{
  "dataset": "capsule endoscopy frames (Kvasir-Capsule)",
  "horizontal_flip": true,
  "cutout": 0.4,
  "embedding_dim": 192,
  "arch": "resnet_bottleneck",
  "norm": "batchnorm",
  "activation": "gelu",
  "kernel_size": 3,
  "init": "small_normal",
  "optimizer": "ademamix",
  "lr": 0.00245,
  "steps": 24700,
  "lr_schedule": "cosine",
  "warmup_steps": 4940
}
Rows from block 7 of a small image embedding model, named by matrix and row number. Rows with one number belong to one channel. Each number is 128 + 24 x the weight over its row's rms, rounded and kept within 0 to 255. All counts start at 0. Numbers have three digits each.
After each channel's rows are labels from the 100 images, of 14848, where the channel reaches its highest value: "responds to" is what is common among them. Only what is clearly more common there than usual is listed. The data: capsule endoscopy frames (Kvasir-Capsule).
# convs1: 3x3 conv, stride 2 (model.blocks.7.convs.1.weight, 256x256x3x3, each kernel summed), inputs 128-255
# convs2: expand pointwise conv (model.blocks.7.convs.2.weight, 1024x256x1x1, transposed), outputs 171-341

convs1.113:155108121155126127125144144140131119063115104101126140099138164121130122126156097140130132123090132098123142131138137144135107138121131127137138113085102130145132124108114135136112119141087127126104149161085095095122140158122143081118140194116138109125168113144111128106134080132103120114112094127137167064122140153143117089132103139093102103126095117146085156142122098122122123084173
convs2.113:108130163105163117224127097147129166116134123131131115135139093129121109108125128145169127182126128122147126126120088128129120133145126127141129126169135122145116093134127115142105148132130132110140067159131146153124163117158127118146127147122125126058135138103120133136126126132175140116122128170133126132124159149132135135131100127142085184127127131206128145127118147106120144128068147078132160163123156119055127061108125140160137207100118106126117132095095163145144144136171141094119097159128140178139102104134
responds to: finding: pylorus

convs1.80:075157144137104161116158145119135127107146106092126091124124094120078124114105126117151161132101115169098086155158115092058114133130129116134116108119138121186162135123111134136128138143149092139151150132090139135136154090160130113100133097130111122114144122103158065155081073121153124154146144124149135163113142130107092134129143152132089103149111109126134098139115123136139141137142
convs2.80:110140124109128116122128167129084111107114131086128102140110122140125153114129114115072127131130116125128157074095129098160124133125157155123127171130127131147117161127135127076136107152154073119104133137109134123138136135081119134096215121119100131112139096132161130187093113115108159128161154130124088128141120088104119185122091128176140159129127172133120128134119124158102125224096126128154090183035138130114121105128081127136133117130139102117089142103130163130088067113127116149128132118143141138126118100131
responds to: finding: angiectasia

convs1.167:119133135108124112139124123124117114093092136113105144139167120084106124125137144078113134076074120141077120092144116149115099092143149169095109127147098111109129113107131133108144110116129075125129131106134137132152096095092127142097126150157107109122102103136122127084134092111101147158140114123148117096124113128091128100093067126086113147138127076140164076105131126149087133083125
convs2.167:132129137130123156117125144130096129153147075115104107146119125161110131134119134155130131124133167158153128118129121153129132104140120127119136104141187132142145132115145136160125158125112125120117106157125096122129137056144113140128133141129134116108127127103118125130135113129125179145143131034048105110108131115116145129104127126132124187134131109197123139138108128123125130118135098069138116125124105094126133100174090097148196137181144116077128131150094127105126135154121138137133129167094144113126190131127
responds to: finding: angiectasia

convs1.69:137124106147102112097127116132097099099118107121107108124150141187120109089099133112106131118114166086120185118128133120102109114106099125136146141167106107109163093145155110125112086094145103113087111113111148113130075139112106097151128124105131103108140112124132134116136131087126170107116069117136149121102107109113166125103105091157136108098078095139099071124123119126075108087127
convs2.69:135123153128129128139128105116141112128122115191110134128202101143155118120147133166080103114110070126122175047128122126147133112112134123128132121102113110115170123128146139139117123122105129134092123139131134096173122127117123127146110118187112148151074132130180152129122104147158114131152130126126117117090067137141101132121137127174121162128082130126110115150135198142089103119063129124159148100129121140126146147128131132144127171125100097146135129026162176148161114148130117140126162125132111128076181127134
responds to: finding: pylorus

convs1.112:119099114131112127079083117126142127118091128143080074067066103151168162136107140123106141169130092092109134126125126111134105085071096079100137116179095121128104112146100099130145090111114134115133113103106136098117111118141129090109113119140135163112139082124128111125136126115109147097150148108102126091121087106091158099149125127131122102141127135125092138112179141100116122110121
convs2.112:137116157149069141115135100116139129133109137152098154139150101143129128069081088179109173114092101120122105141112121116131129161121128137176128139143119093128152128126120131139154137089127125129112129167126135125122101143147131104159124081165118181133099139123128127143127135090125126135116123181123128171130125134109172122129097127128184137133105118131100134128156105146084095113093154149132157102139120196125107155134138147173131132065132116117134105095180124129173117113133153152127132064143142114109183143173
responds to: finding: pylorus

convs1.103:140111031122104109128137126116131127152083132074103113140111121118149115154107123113120117098082125128086115074098166141115160125141113106124162128094084130050130119146118126160160115095168152137173107110155086107119102120088104089120122185121122102126148093136142151081125122129114125118133119127126105125149087129114106119141118117109121132143115090143180095105159159144096139118130
convs2.103:116134125131117134170133113118115121089119177108109155081135112117132161185098134150099143208144144109112211135168112122132123121101135175137137094110134112115132096136131133109091105129123132186132128127134203089165074119109186110098081060087138144142106123096122141124086146121099122122126130126114109147147137134133163071100086126157068165136134119119163166128121135121119203128189128105147117126097132152120104145136174125128093129216156132143119132138136120130130123096155107149110111173116125170124133125140
responds to: finding: reduced mucosal view

convs1.138:149130124139095143094116112106109113132111138135093106117108091073128135123134099153094104143148148158094139138089086128143128122097084087084086096129141082145126116120130121141109098120080111124104145097131110113089111143135090125169124105082122164134119106113105147177068145099115120111117113149118129156125110139130110156135131139152137135117135149106112131147136129101125129146118
convs2.138:123126128129123066122115174136126197093142144107128059119128140131112165095132137133126102132119130123136077123135103091106117103119169127163089159139139135121129168136130123159135124130167142117130105126137128129124117132135140132107132129164147127124160134130129126111114085130128128135120157149141154120113150135130130111131145140102126127139134178129143097143112130093122107126122109119115126148131137125106153156110131092120128128109125120127140162140126135174211131090126148087114099097161187119138121133161
responds to: finding: foreign body

convs1.203:124126140130124151144127131100143140135130122115111113118134115133132120137140103067114141141117127134101137137154116082078109115127092112043105109145091116142121123120125132082101122134103119138108129131101118134116095133131128133144130109116125119060140129159100117132129128084127124130138134104135123132046142125072098134109112141138121077118116135075123092149122130101134123144169
convs2.203:076122112074081114129088148104134123136137079118107151132128148134142109148160119136162149089129106093050117094117127117143128147126149146127128179073134107125106136186114171130175140142149093143128122128129169097140109153107121125101123131125187128089131119116155104127146126119142060133140129111131131122103114108075125131119095126124098184161119133147137153123185191092069091183113129155137129129118136131125100125113130163163126112106065128093131105074129153159129072135136123167135099120130153114129131077096
responds to: finding: reduced mucosal view

convs1.0:122106123127126129108103101110137128118131077135079045129112069143129095128111130102111138137128118052135118132118120084103126119067116103129139141147107105131142129173109119123131117102145087041140120095127141086126114164126113128135160098122071143144120130105129124090126109132122129115126105115102154087137095098107130094141119122127082131137132130161107093121087118116110133119132
convs2.0:108128088135140094151146131124120146129143161129087126118144114079139164095126111139095169156083094106134123143106129081132132144164140134157155139139128085145150127129139120119118161144142130141090126125121137128142169121138146147143166104142133151127079148132128127125126118122128048148128100137127133137055133118122133103095117106160138134124129131161166133122129099118012104134075144142193138128119129149105123114159126103148063124124138181107141118101142208133141123109167145125131131117111121151091140125121
responds to: finding: pylorus

convs1.235:141057114064123117063101112140092116136108117138113095113122119149113150126089135119105145111152134114116111099120130119120136124093104071151123118090141092096143158148103145085095128081135166100144129135111129084134113100102083100092115126103127103096125096156104125124133132107116095155103122049143109126125111133102103121110129128150117107133096080108114144115129100121135123123151
convs2.235:125134100115116127144146168146129075131135136147154135135165115129149157124162062116116108134151138134085129104112133109111028093125128152107183110134143170144124113178148126098123137128134170143129127122144163125128148120125100136121122127097147155137092104128157135175123154124122122157131133133118097112078131124114103140127151115162123141155113174128119127174117116181164130167125158103141146135127135140178114107080130149141108144138113123128146144161133123119061128183111133114128101125127072131119110172113
responds to: finding: angiectasia

convs1.229:097095113118137079101104130103117088092136131143114120133109111142107154124137107125078145094133133130148092129117137129159077116117130116153123139143147117140100114110124087113131067112134144101130101101104101149150159159126115138081091109102137102115091101142132124097127112114113165143088114139129068116105115135120144096134115138154109124068123120116093115097100101135117096085126
convs2.229:152091137169112129133119136134113193128174141130131131140131116103118147135174136124127121159122110133108172141147119114140136060166123111117106148114128119099158127091144127155070141153126100100139118059129143160156143150127187138147138086120114135127130127171124116139128132142148130117154133073125126092075094118132171126132133117127106121164140116129074131120122147173162136144122064114143117133093128094128156136164081129128110105130127115105124150136123107120065132150115121129129161137124139138144133126122
responds to: finding: reduced mucosal view

convs1.227:129114076096128094119129127102131089127097124142130110144113112105146132141115138091139142112055117088124122079073089121135111122129110159123093130148083054125148108114128126111127154114137105145136126135132097135115102142133085139070126107140142136108092123118115119084080101132116104115130161131136100125142098109139111144077098129140135146151130149131146087131130117153077129113129
convs2.227:126143131128112072165144122107144120107137138113131131127090085118128122101078119112133142072114118126131139132110136126135135129122155153133122129105097095131106127107156128077128136128105128131125114171136169129230116129130134158152162145130122138116147127131147180160076136120125130137127116129130120158136121132122112107168128136133142179115121145105144136115127121113115129114120161174156120129100115117084108138128129105123103075134116103115094141128215196123127137151149131128127092166124127128058135146113
responds to: finding: ileocecal valve

convs1.57:125136102141143121126146123112158195144138118133140142150121118128092128131123133116123100143129133115116136067129077148113100140110132126123093135110134121140087127103101130090133120133110098171070129112104162138135161131160146125121129118144114126117128114120126154128153117093110136165125121187123119121114140137166099116121136154127173194062151155110126114120123125129165078156109
convs2.57:118109128101139091153169101140108131118157134105127126117128123125097134124139153129140126163127126132109123128113122114165109119117129152074132136136130105099123121148154132136128114113112130100151146141143116141125117125068110151138126056125118147130126041066135108174125123098110127116115120126138157125119152133120141131135062096096132088090135111107178149133135117117126092131125090134131098132124122125153114112171137100122068132147102151120100103112128145181181115088128132121119126142114123101125139084104
responds to: finding: foreign body; finding: ileocecal valve

convs1.26:135161159156098127090144119130100125104157108133093138110115167162119148131085114115091147088145107150141107145117146159111140136154126083102109131131099136119094114122136108135142143110110094134103119132164150127126147121089115109165119165128126084124145130175124152085138159062122147131103082149106134116101104123098155133150132117119109128124106114117119128098100119108100097113149
convs2.26:082118127150157078121108089066142122123075155206127132118139128123126062127118128169121127147142091130109127075132127122121127153156093116125132119157129121112150104127124121138144121138222128170162128130099138106144113164126144146117130096153061126127124142127128140144129126115184127133143135094143122117175090162125110121130150143150123126142091138163129105135140143137145111121094152143145128128126136138120124080122141127134131188144133126126144131021137138133168130129119160139123147127153136164078160099148
responds to: finding: pylorus

convs1.162:103161132139115091162126145121119124114100125109103099143136119141154096137115115091144120146126126138117131083099095106116134108090090171114115125134147106029129113103088113126088072128163105142127126107153109142107153101119115120135102103130139122088103111074121122105110123114142097126129153073098111110127131118101118109082153133123120091117153106119106096101113105106133130086133
convs2.162:074130120127131127127099152077128108139135097144120148099129096093128129134183114127147111136103093115147159062127132135149118132128129144107146156176128081132137132151128145102102122098135114121116130123098133093135134128099103135127120116124152128113120157123140066141145133139133137130133123123116095156180129170107099148113138137148186110118120110119128125135139126080128079133129161146148111138127119131135141153129147129139133140140122122162121124118126198116118138074112132156151064130156173116133092100095
responds to: finding: ulcer

convs1.51:136127108113155125118152138120130101115127165128099111106137125108142141089128137123154080132107142126097095110129084134151131129124134114113119087086107114113121141132126104129135131060153155141148141102142069132146070145122142140050118124106109123138117129114170155084128084128108120119128134117130132091123065122107104082134078130101107115130125108120124097156141106088137118120121
convs2.51:091125111124089131104143139128145179127154123096064118104152124143113140097132127140143154169167127129169150128121134091128129134166117162129062136103128080131118144105123123123128144099121096130118120090148120141125126076154159178132144085112154158115112129067126072120122128107133119128127122138134115130142135106137183108129081124152106109107160127128111128110128124108122130117135081131128151129124160136077192129127129195108133128166171135123130145098132129145176137109120126106165134117093169130123165102142
responds to: finding: reduced mucosal view

convs1.39:129128122130154110127116121094115116112113149113084141114130139071119154122139124098146127145085144164098110122090084134168109119123132114083087116107069109130097127082131123102137142106114130150116134127104096094107092175106117094085123086130076082117098120119133137101142066121131116138131116108122115090136081171075105135122093130111121120115119105134125120103170079110141112106127
convs2.39:119138141149125149095091161153116178181161128098127133078106219122095135128119115137177108149129142142123134171136118122121127155169134116120162156123127138108127164073114128130123163133129128141125129122156107125130127142170164181149132091140145136128119151137164108104112130113173091158155116126156120114094128116127152123164072126171070128130136088138066137122146122090157163088125113080095120093112131129125143132127112147090133123114092113082140139147119124120117086163154085125126114119133121130147129126162
responds to: finding: reduced mucosal view

convs1.42:117106122084090098131080153121144115128131124142118104113105141143139122139124113135112115149165116101156116103113173087145082130133128108136117154126158129109118068143134106141153107120139127053143132130126121117132154141141110124126134111098094092140059171125129140114162176139119096084102158114116133129119097070103142130153150083106113074083127085121107091121127130110093131159071
convs2.42:129126114144128125115172118119152127116095144142084128143111128093121132130162126157139137148138137135123134125134103178128019122139103131126124117152126118150145129130134067119121128077130154132113126157125128129152120096131129132127215099091091123123138137115145114141098116036110112128127074083117128096117128096129106138089132130159191129129104131107135164143130125125085113119105115163104101109151119115112160138133129153150118174115117185114101129127121130161140131072137118125131137128106141093115127100115
responds to: finding: foreign body

convs1.70:154125132099097095134111090103095138103136130113123114122128132146105116079123130131123100106128142141089142122131135156108153161103103163121132132140117106068132092130140137036175103125149103087105144137142138105115105090111130145124141102143164096070131124121115089155120121152140137126139091101119093146154101116097134127111138096074144124139151131123134111134093122114113137113129
convs2.70:128126088146125121146104120120139131102134180117142137118130187125144124089116159094161127137129127117091127144120142160128150122145139129124134100121125124130163152188083125072129135105123142150145123085127138128140133146104112125127148133165127204127118122109142094122131127134100055129201148128130133164135132131130120125136125127137132131126131145134102140095153110133124120123084131129136121093091131137106116134154119124127135093143123129127074127161104144094083120138126129129168146181105197122132132168112
responds to: finding: ileocecal valve