A small image embedding model, trained from scratch: norm batchnorm, 24700 steps.
Rows from block 8 of a small image embedding model, named by matrix and row number. Rows with one number belong to one channel. Each number is 128 + 24 x the weight over its row's rms, rounded and kept within 0 to 255. All counts start at 0. After the name is the row's rms in percent of the matrix's.
After each channel's rows are labels from the 100 images, of 14848, where the channel reaches its highest value: "place" is the part of the image that holds the peak. Only what is clearly more common there than usual is listed. The data: capsule endoscopy frames (Kvasir-Capsule).
# convs1: 3x3 conv (model.blocks.8.convs.1.weight, 256x256x3x3, each kernel summed), inputs 156-207
# convs2: expand pointwise conv (model.blocks.8.convs.2.weight, 1024x256x1x1, transposed), outputs 171-227

convs1.122 122 [126 101 154  97 129 130  90 129  50 136 106 113 128 123   0 141 143  92 147 118 119 116 126 131 146 128 120 133 132  85 113  90 117 141 118 135  72 111 131 113 122 132 112 128 117 123 135  85 141 124 146 125]
convs2.122 086 [ 95 123 168 131 120  55 129 132 108 128 177 132 132 129 118 117 106 143 128 139 130 164 144 125 149 138 140 130  92 126 127 186 115 129 179 111 109 134 136 143 127 138 115 128 121 121 119 128 131 127 118 130 129 126 132 187 148]
place: top right

convs1.103 097 [112 137 148 135  49 124 138 160 112 123 146 133 135  88 110 150 141 118 129 138 119 131 126 129 165 134 128 109 112 119 140 128 145 105 130 150 122 135  72 186  84 159 112 155 118 129 152 138 159 119 129 176]
convs2.103 084 [119  79 155 136 118 138 174 112 130 120  99 137 114 128 121 138 126 117 110 126 117  64 130  86  76  99 162 118 157 127 125 125 101 133 128 110 167 122 128 143 129  91 101 150 134 100 133 131 144 122 122 145 131 139 140 131 132]
place: bottom centre

convs1.56 086 [ 97  90 124  95  56 139 109 155 120 116  76 114 107 112 116  85 144  88 151 127 138 117 128 122 164 127 132 148 123  69 145  89 118  82 144  96 104 136  99 135 109 106 142 121  92  87 129 115 138 148 135 111]
convs2.56 099 [128 101 193  88 127 134 154 135 144 110 107 137 130 126 156 142 129 104  73 152 130 155 127 128 122 113 160 130 108  95  99 126  73 108 134 137 116 117 104 125 123 105 110 123 141 136 118 120 148 152  99 129 126 101 108 145 150]
place: centre

convs1.219 088 [ 92 102 136 133 130 120 123 127  71 148 150 138 135 103  92 138 135  77 133 122 122 132 115 136  96 141 140 115 141 136 130  91 105 161 145 156 107 125 123 137 125 159 106 159  85  94 137 145 118 106 147 151]
convs2.219 104 [115 167 135 144 132 190 150 134 132 121  80 134 120  89 136 126 122 151 128 131 110 136 126 104 121 129 144 129 129 154 116 125 102 125 125 130 133 143 128 132 128 134 133  42 104 131 103 121 125 153 134 180 107 118 134 138 107]
place: centre

convs1.18 110 [119  89 107  81 123 133 113 118 139 127  94 111 121 129 121  92 104 128 107 129 122 135  92 140  78 126 103 107 117  63 105 120  84 118 121 108 139 124 115  92 124 143  92 138 109 124 136 128  97 141 130 127]
convs2.18 102 [111  91 119 130  72 126 122 143 147 128  78 239 119 113 108 130 140 119 124 157 135 115 118 114 148 129 151 105 129 143 116 124 105 111 123 133 128 129 136 107 121 126 134  84 111 132 125  89 124 114 158  77  96 130 128 126 117]
place: centre

convs1.223 082 [125 136 110 128 131 138  89 135 127 128 111 118 127 152 155  52 111 124 147 136 124 136 140 127 141  68  88 132 139 124  63  79  88  91 123 139 126 125 145 123 142 126 107 139  78 129 122 137 131 138 119 113]
convs2.223 095 [135 141 126 138 144 130  70 132 110 119 121 113  72 131 118 130 117 126  91 149 117 187 177 125 130 131 129 130 148 216 127 152 121 107 103 114 126 138 104 130 126  87 124 119 156 166 162 130 188 140 125 125 120 139 236 115 119]
place: top left

convs1.130 109 [164 108  51 123 124 127 126 118  83 150  92 154 130 132 118  85  83 123 123 133 111  39 153 134 140 124 138 121 113 121 126 145 121 112 138 135 155 141 120 179 103 126 133 142 107 105 133  59 147 141 123 135]
convs2.130 098 [132 153 155 126  90 148 147  86 159  96 205 138 129 129 119 143 134 118 129 133 114 127  71 142 130 141 127 103 104 125 138 137 168 127 129 117 128 132 119 164 130 108 143 131 117  61 106 115 135 127 130 156 134 104 130 141 135]
place: bottom right; bottom left

convs1.54 099 [111 112 125 112  90 126 128 150 143 127  93 144 151 119 140  94 136 141 124 110 136 104 102 125  89 117 133  99 134 126 125 125 114 138 129 165 111 133 152 125 124 122 107 143 129 109  65 117 103 139 135 143]
convs2.54 098 [138  80 160 122 128 133 125 126 135 138 127 100 128 142 132 171 127 131 120 130 120 134 168 116 124 112 146 151 151 124 142 183 129 130 143 108 130 122  87 146 127  72  84 142 140 130 116 156 133 149 133 112 112 120 117 105 124]
place: centre

convs1.234 104 [124 116 130 117 125  61 139 135 124  32 135  98 126 112 123 151 126 123  87 130 125 131 124 147  93 109  96 126  87 130 137 121 133 139 124  66 104  90 111 111 122 130 132 108 125 129 117 132  89  90  67 116]
convs2.234 107 [110 132  92 129 142 119  72 127 123 108 161 116 134 109 137 128 196 125 142 197 132 190 125 112 145 122 130 106 112 150 119 152 145 142 114 128  78 112 130  98 130  95 148 141 170 141 121 132  94 110 141  77 136 164 168 134  82]
place: bottom right

convs1.110 101 [125 124 107 105 121 148 102 108 149 136 124 108 133 122 115 116 139  50 148 136 106 127 136 116 145 130 128 130 132 118 120 120  67 126 113 123 104  94 114 101 134 121 130 119 124  63 116 123 136 125 140  98]
convs2.110 108 [ 51 151 110 122 132 131 155 125 140 119 133 148  90 118 121 152 126 100 130 127 131 133 109 128 139  51 112 137 126 145 145 123 109 131 128 135 125 114 133  86 127 136 138  81 124 124 135 117  97 125 133 124  88  98 154 111 128]
place: top left

convs1.225 120 [140 143  88 121 131 137 131 112 117 122  53 102 141 125 128 117 102 173 137 119 120  99 146  94 120 128 135 128 129 126 119 120 136 136 124 134  82 119 132 100 145 108 151 123 139 127 132  35 162 121 130 127]
convs2.225 091 [131 128 125  88 138 127 118 127 120 130 135 119 137 141 168 128 125  91 128 105 186 131 113  91 133 144 145  80 165 105 122 129 115 116 124 100 123 101  86 102 129 119 135 112 117  88 126 115 138 108 169 118  99 129 130 115 118]
place: top right

convs1.44 093 [126 140 104 127 135 140 129 103 101 146 104 151  86 126 104 108 151 138 126 110 136 108 130 115 132 146 115 133 132 131 123 133 163 104  90 120 129 138 139 116 123 108 103  93 138 131 132 115  91 128 132  49]
convs2.44 113 [ 89 146  99 102 146 133 120  52 121 131 103 116 164 124 119 154 131 143 123 131 131 126 167 148 162  71 162 103 136 122 134 133 123 112 179 129  77 131 147 122 128 141 127 136 147 107 131 117 119 160 114 186 139  91 128  92 118]
place: middle right

convs1.153 104 [126 125  96 125 114 129 102 136 115 122  89 122 125  92  60 125  99 135 100 114 138  45 102 128 104 125 111 129 118 111 123 112  95 124 105 102 129  66 152 114 149 122 104 137 134  75  64  97 117 137 129 138]
convs2.153 100 [118 134 119 130 110  93 110 123 139 151 118 147  79 116 176 124 136  91 171 162 165 188 127 138  96 124 130 134 141 143 128 109 128  93 114  88 129 109 126 124 134 125 110 129 136 132 132 101 129 114 109  93 115 116 151 137 163]
place: top left

convs1.249 084 [110 133 139 109 155  92 133  98 161 115  96 119 132 147  31 108 133  83  92 101 150 126 138 120 139 136 155 122  89 107 135 143  84 107 154 119 112  94 114 110 110 118 140  74 122 111  81 119 154 134 114  99]
convs2.249 099 [159 129 115 103 149 112 119 120 128 125 120 138 122 130 174 105 100 104 191 129 130 130 129 191 132  71 109 125 126 114 127 140 100 125 121 104 185 130  99 104 136 138  97 125 107 165 164 155 116 130 101 112 127 117 140 112 112]
place: centre

convs1.204 077 [ 70  96 113 113 171  65 136  40 108 160 131 137 150 117 154 128 113 145 109 125 141 115 152 117 108 113 107 143 130 141  82 115 141 162  92 137 110  79 165 121 156 134  96 142  97 142 147 131 168 114  99  92]
convs2.204 105 [128 101 131 115 140 126  69  71 134 141 118 132 178 139 148 118 162 138 130 129 131 127 123 128  82 154 148 138 164 143 120 124 124 128 120 122 128  85 171  92 128 149  91 196 178 144 138 122  94 171 139 121 150 169 136 174 126]
place: top right

convs1.109 077 [136 108 128 121 107  95 159 113 107 127 125 138 117  98 147 138 136 120 114 123 133 135 185 122  96 134 140 129  89 167 122 187 129 107 125 112 151 138 121 150 102 151 172 111 148 154 124 124 144 106  51 100]
convs2.109 106 [123 130 129 127 219 120 153 110 108 126 181 171 112 114 161  94 124 115 118 130 111 137 128 178 145 129 140  92 116 154 134 138  69 146 128 157 128 114 107  89 131 103 128  96 113 167 170 168 123 130 135 133 122 120 124 102 100]
place: bottom right

convs1.26 116 [113 141 102 141 128 124 122 153 118 159 129 135 129 129 137  55 118  36 150 135 127 122 156 108 137 131 136 110 143  97  63 154 133 113 123 131 143 156 113 120 102 126 141 117 127  75 144 118 149 158 138 136]
convs2.26 098 [130 127 110 169 125 142 133 136 125 130 111 116 117 129 127 116  83 125 133 145 122 152 124 120 125 108  97 111 128 128 147 158 165 155 156 147 122  78 138 128 126 131  87  90 129 114 131 132 110 100 125 120 103 130 123  71 151]
place: top right

convs1.98 080 [ 80 122 131 127 103  99 104 107 125 136 137 155 120 115 139 142 125 108 143 139 122 118 121 111  59 139 172 121 117 136 115 156 111 109 110  98  99 118 147 186 131 110 141 152 107 110  97 116 122  94 122 128]
convs2.98 115 [130 145 170 140 145 130 140 129 130 110 130 138 131 109  93 133 108 123 129 109 111 123 119 133 151 141 134 146  90 130 128 110 137 109 155 128 167 155  72 128 128 121 143 167 117 124  81 142 134 160  85 128 172  46 117 137 142]
place: bottom centre

convs1.238 100 [144 128 127 130 113 115  79 140 135 135 107 152  67 139 135  81 111 137  96 112 114 133  95 122 115 115 119 107 115 128  80 104 113 118 133 105 132 106  94 160 160 123 103 166  94 115 120 118 132 142 126 143]
convs2.238 102 [108 140 133 145 127 127 120 119 133 128 107 147 112 113 128 129 134 128 125 108 144 144 142 129 146 103 141 127  81 133 120 134 100 131 136 126  87 148 130 131 126 115 108 151  76 133 119 132 159  85  96 142 139 110 157 127 157]
place: bottom centre

convs1.94 095 [127 109 150 131 114 124  97 134 134  69 150 111 141 133 142 124  83 113 138  89 134 145 121 127 113 136 121 119 142 161 184 103 135 144 121 135 116 110 151 143  54 142 135 128 159 109  96 140 114 102 142 163]
convs2.94 096 [ 76  78 123 131 135 128  85 162 120 104 149  79 121 134 108 124 137 109 134 142 243 124 125  80 107 157 126 111 128 104 131 116 135 156  62 128 134 127 156 139 129 151  89 191 128 105 128  71 122 131 133 131 131 137 120 155 129]
place: centre

convs1.116 099 [128 140  99  89 126 124 153 128 160 202  95 160 106 109 129 139 110 152 116  81 108 104 110 133 132 137 136 121 123 128 124 127  70 123 136 160 134 105 134 128 154  68 105 126  98 137  94  91 163 124 136 133]
convs2.116 096 [108 147 124 145 124 104  99 110 125 136 197 132 106 126 126 128 104 130 179 148 137  96 186 126 159 127 103 119 133 104 135 127 130 149  96 116  93 116 158 139 131  63 146 153  97 120 128 133 128 129 117 160 133 133 157 125 131]
place: top right; top left

convs1.7 119 [126 101 115  51 125 107 131 103  85 145  67 125 128 126 108 128 144 107 131 109 122  15 132 114  98 134 133 147 131 141 137 135 137 141 119 135  92 121 133 130 126 120 125 131 135 132 139   0 139 126 131 131]
convs2.7 077 [108 121 123 130 117  32 124 157 138 123 121 130 149 141 108 123 121 128 128 135 131 169  86 117 126 135 114 127 129 126 123 165 126 116 125  86  84 109 125 133 128 124 122 118  98 122 128  82 137  82 125 119 131 118 118 164 127]
place: top right

convs1.230 105 [136 114 151 151 110  76 123  98 110  83 148 108 102 142 127 108 117 122 120 104 102 150 141 143 113 126 136 130  93 131 124 121 122 114 116  42  77 144 113 119 130 129 134 146 120 133 117 142 135 110  44 100]
convs2.230 088 [124 130 121 122  86 128 112 136  96 133 155 101 170 130 145 123 172 153 130 153 155 151 122 127 130 134 118 102 140 107 130 174 101 129 131 111 111  78 117 102 124 142 106 140 137 129 127 111 166 116 125  92 134 121 117  91 136]
place: centre

convs1.36 112 [ 78 126 132 141 134 126 164 129 141  94 152 105 102  83 126 143 127 107  86  73 127 130 138 152 122 128 120  98 104  91 136 134 128 125 119 101 109  82 127 103  93 134 123 139  73 142 145 149 116 119 134 127]
convs2.36 096 [127 176 123  99 133 152 120 128 131 112 116 121  77 124 121 151 130 117 120 133 120 128 133  36  56  85 172 125 182 134 123 112 124 126 147 133 128 129 129 135 131 130 108 124 120 109 146 121 129 181 127 130 128 133 163  99 128]
place: bottom centre

convs1.121 091 [128 106  97 118  91 114  63  80 124 125  73  99 113 123 135 127  97 106 135 158 131 106 114 149 140 122 107 118 117 110 140 110 108 111 111 119 152 124  68 125  92 124 149 154 125  85  81 121 111 155 133 112]
convs2.121 097 [106  85 148 110  82 113 129 131 126 146 118 124 137 161 125 138 168 128  90 121 140 122 120 113 134 191 143 128 129  95  70 101 124 139 105  96  84 134 130 147 121  98 134 140 143 130 125 112 127 127 165 112  90 130 112 138 105]
place: middle right; bottom centre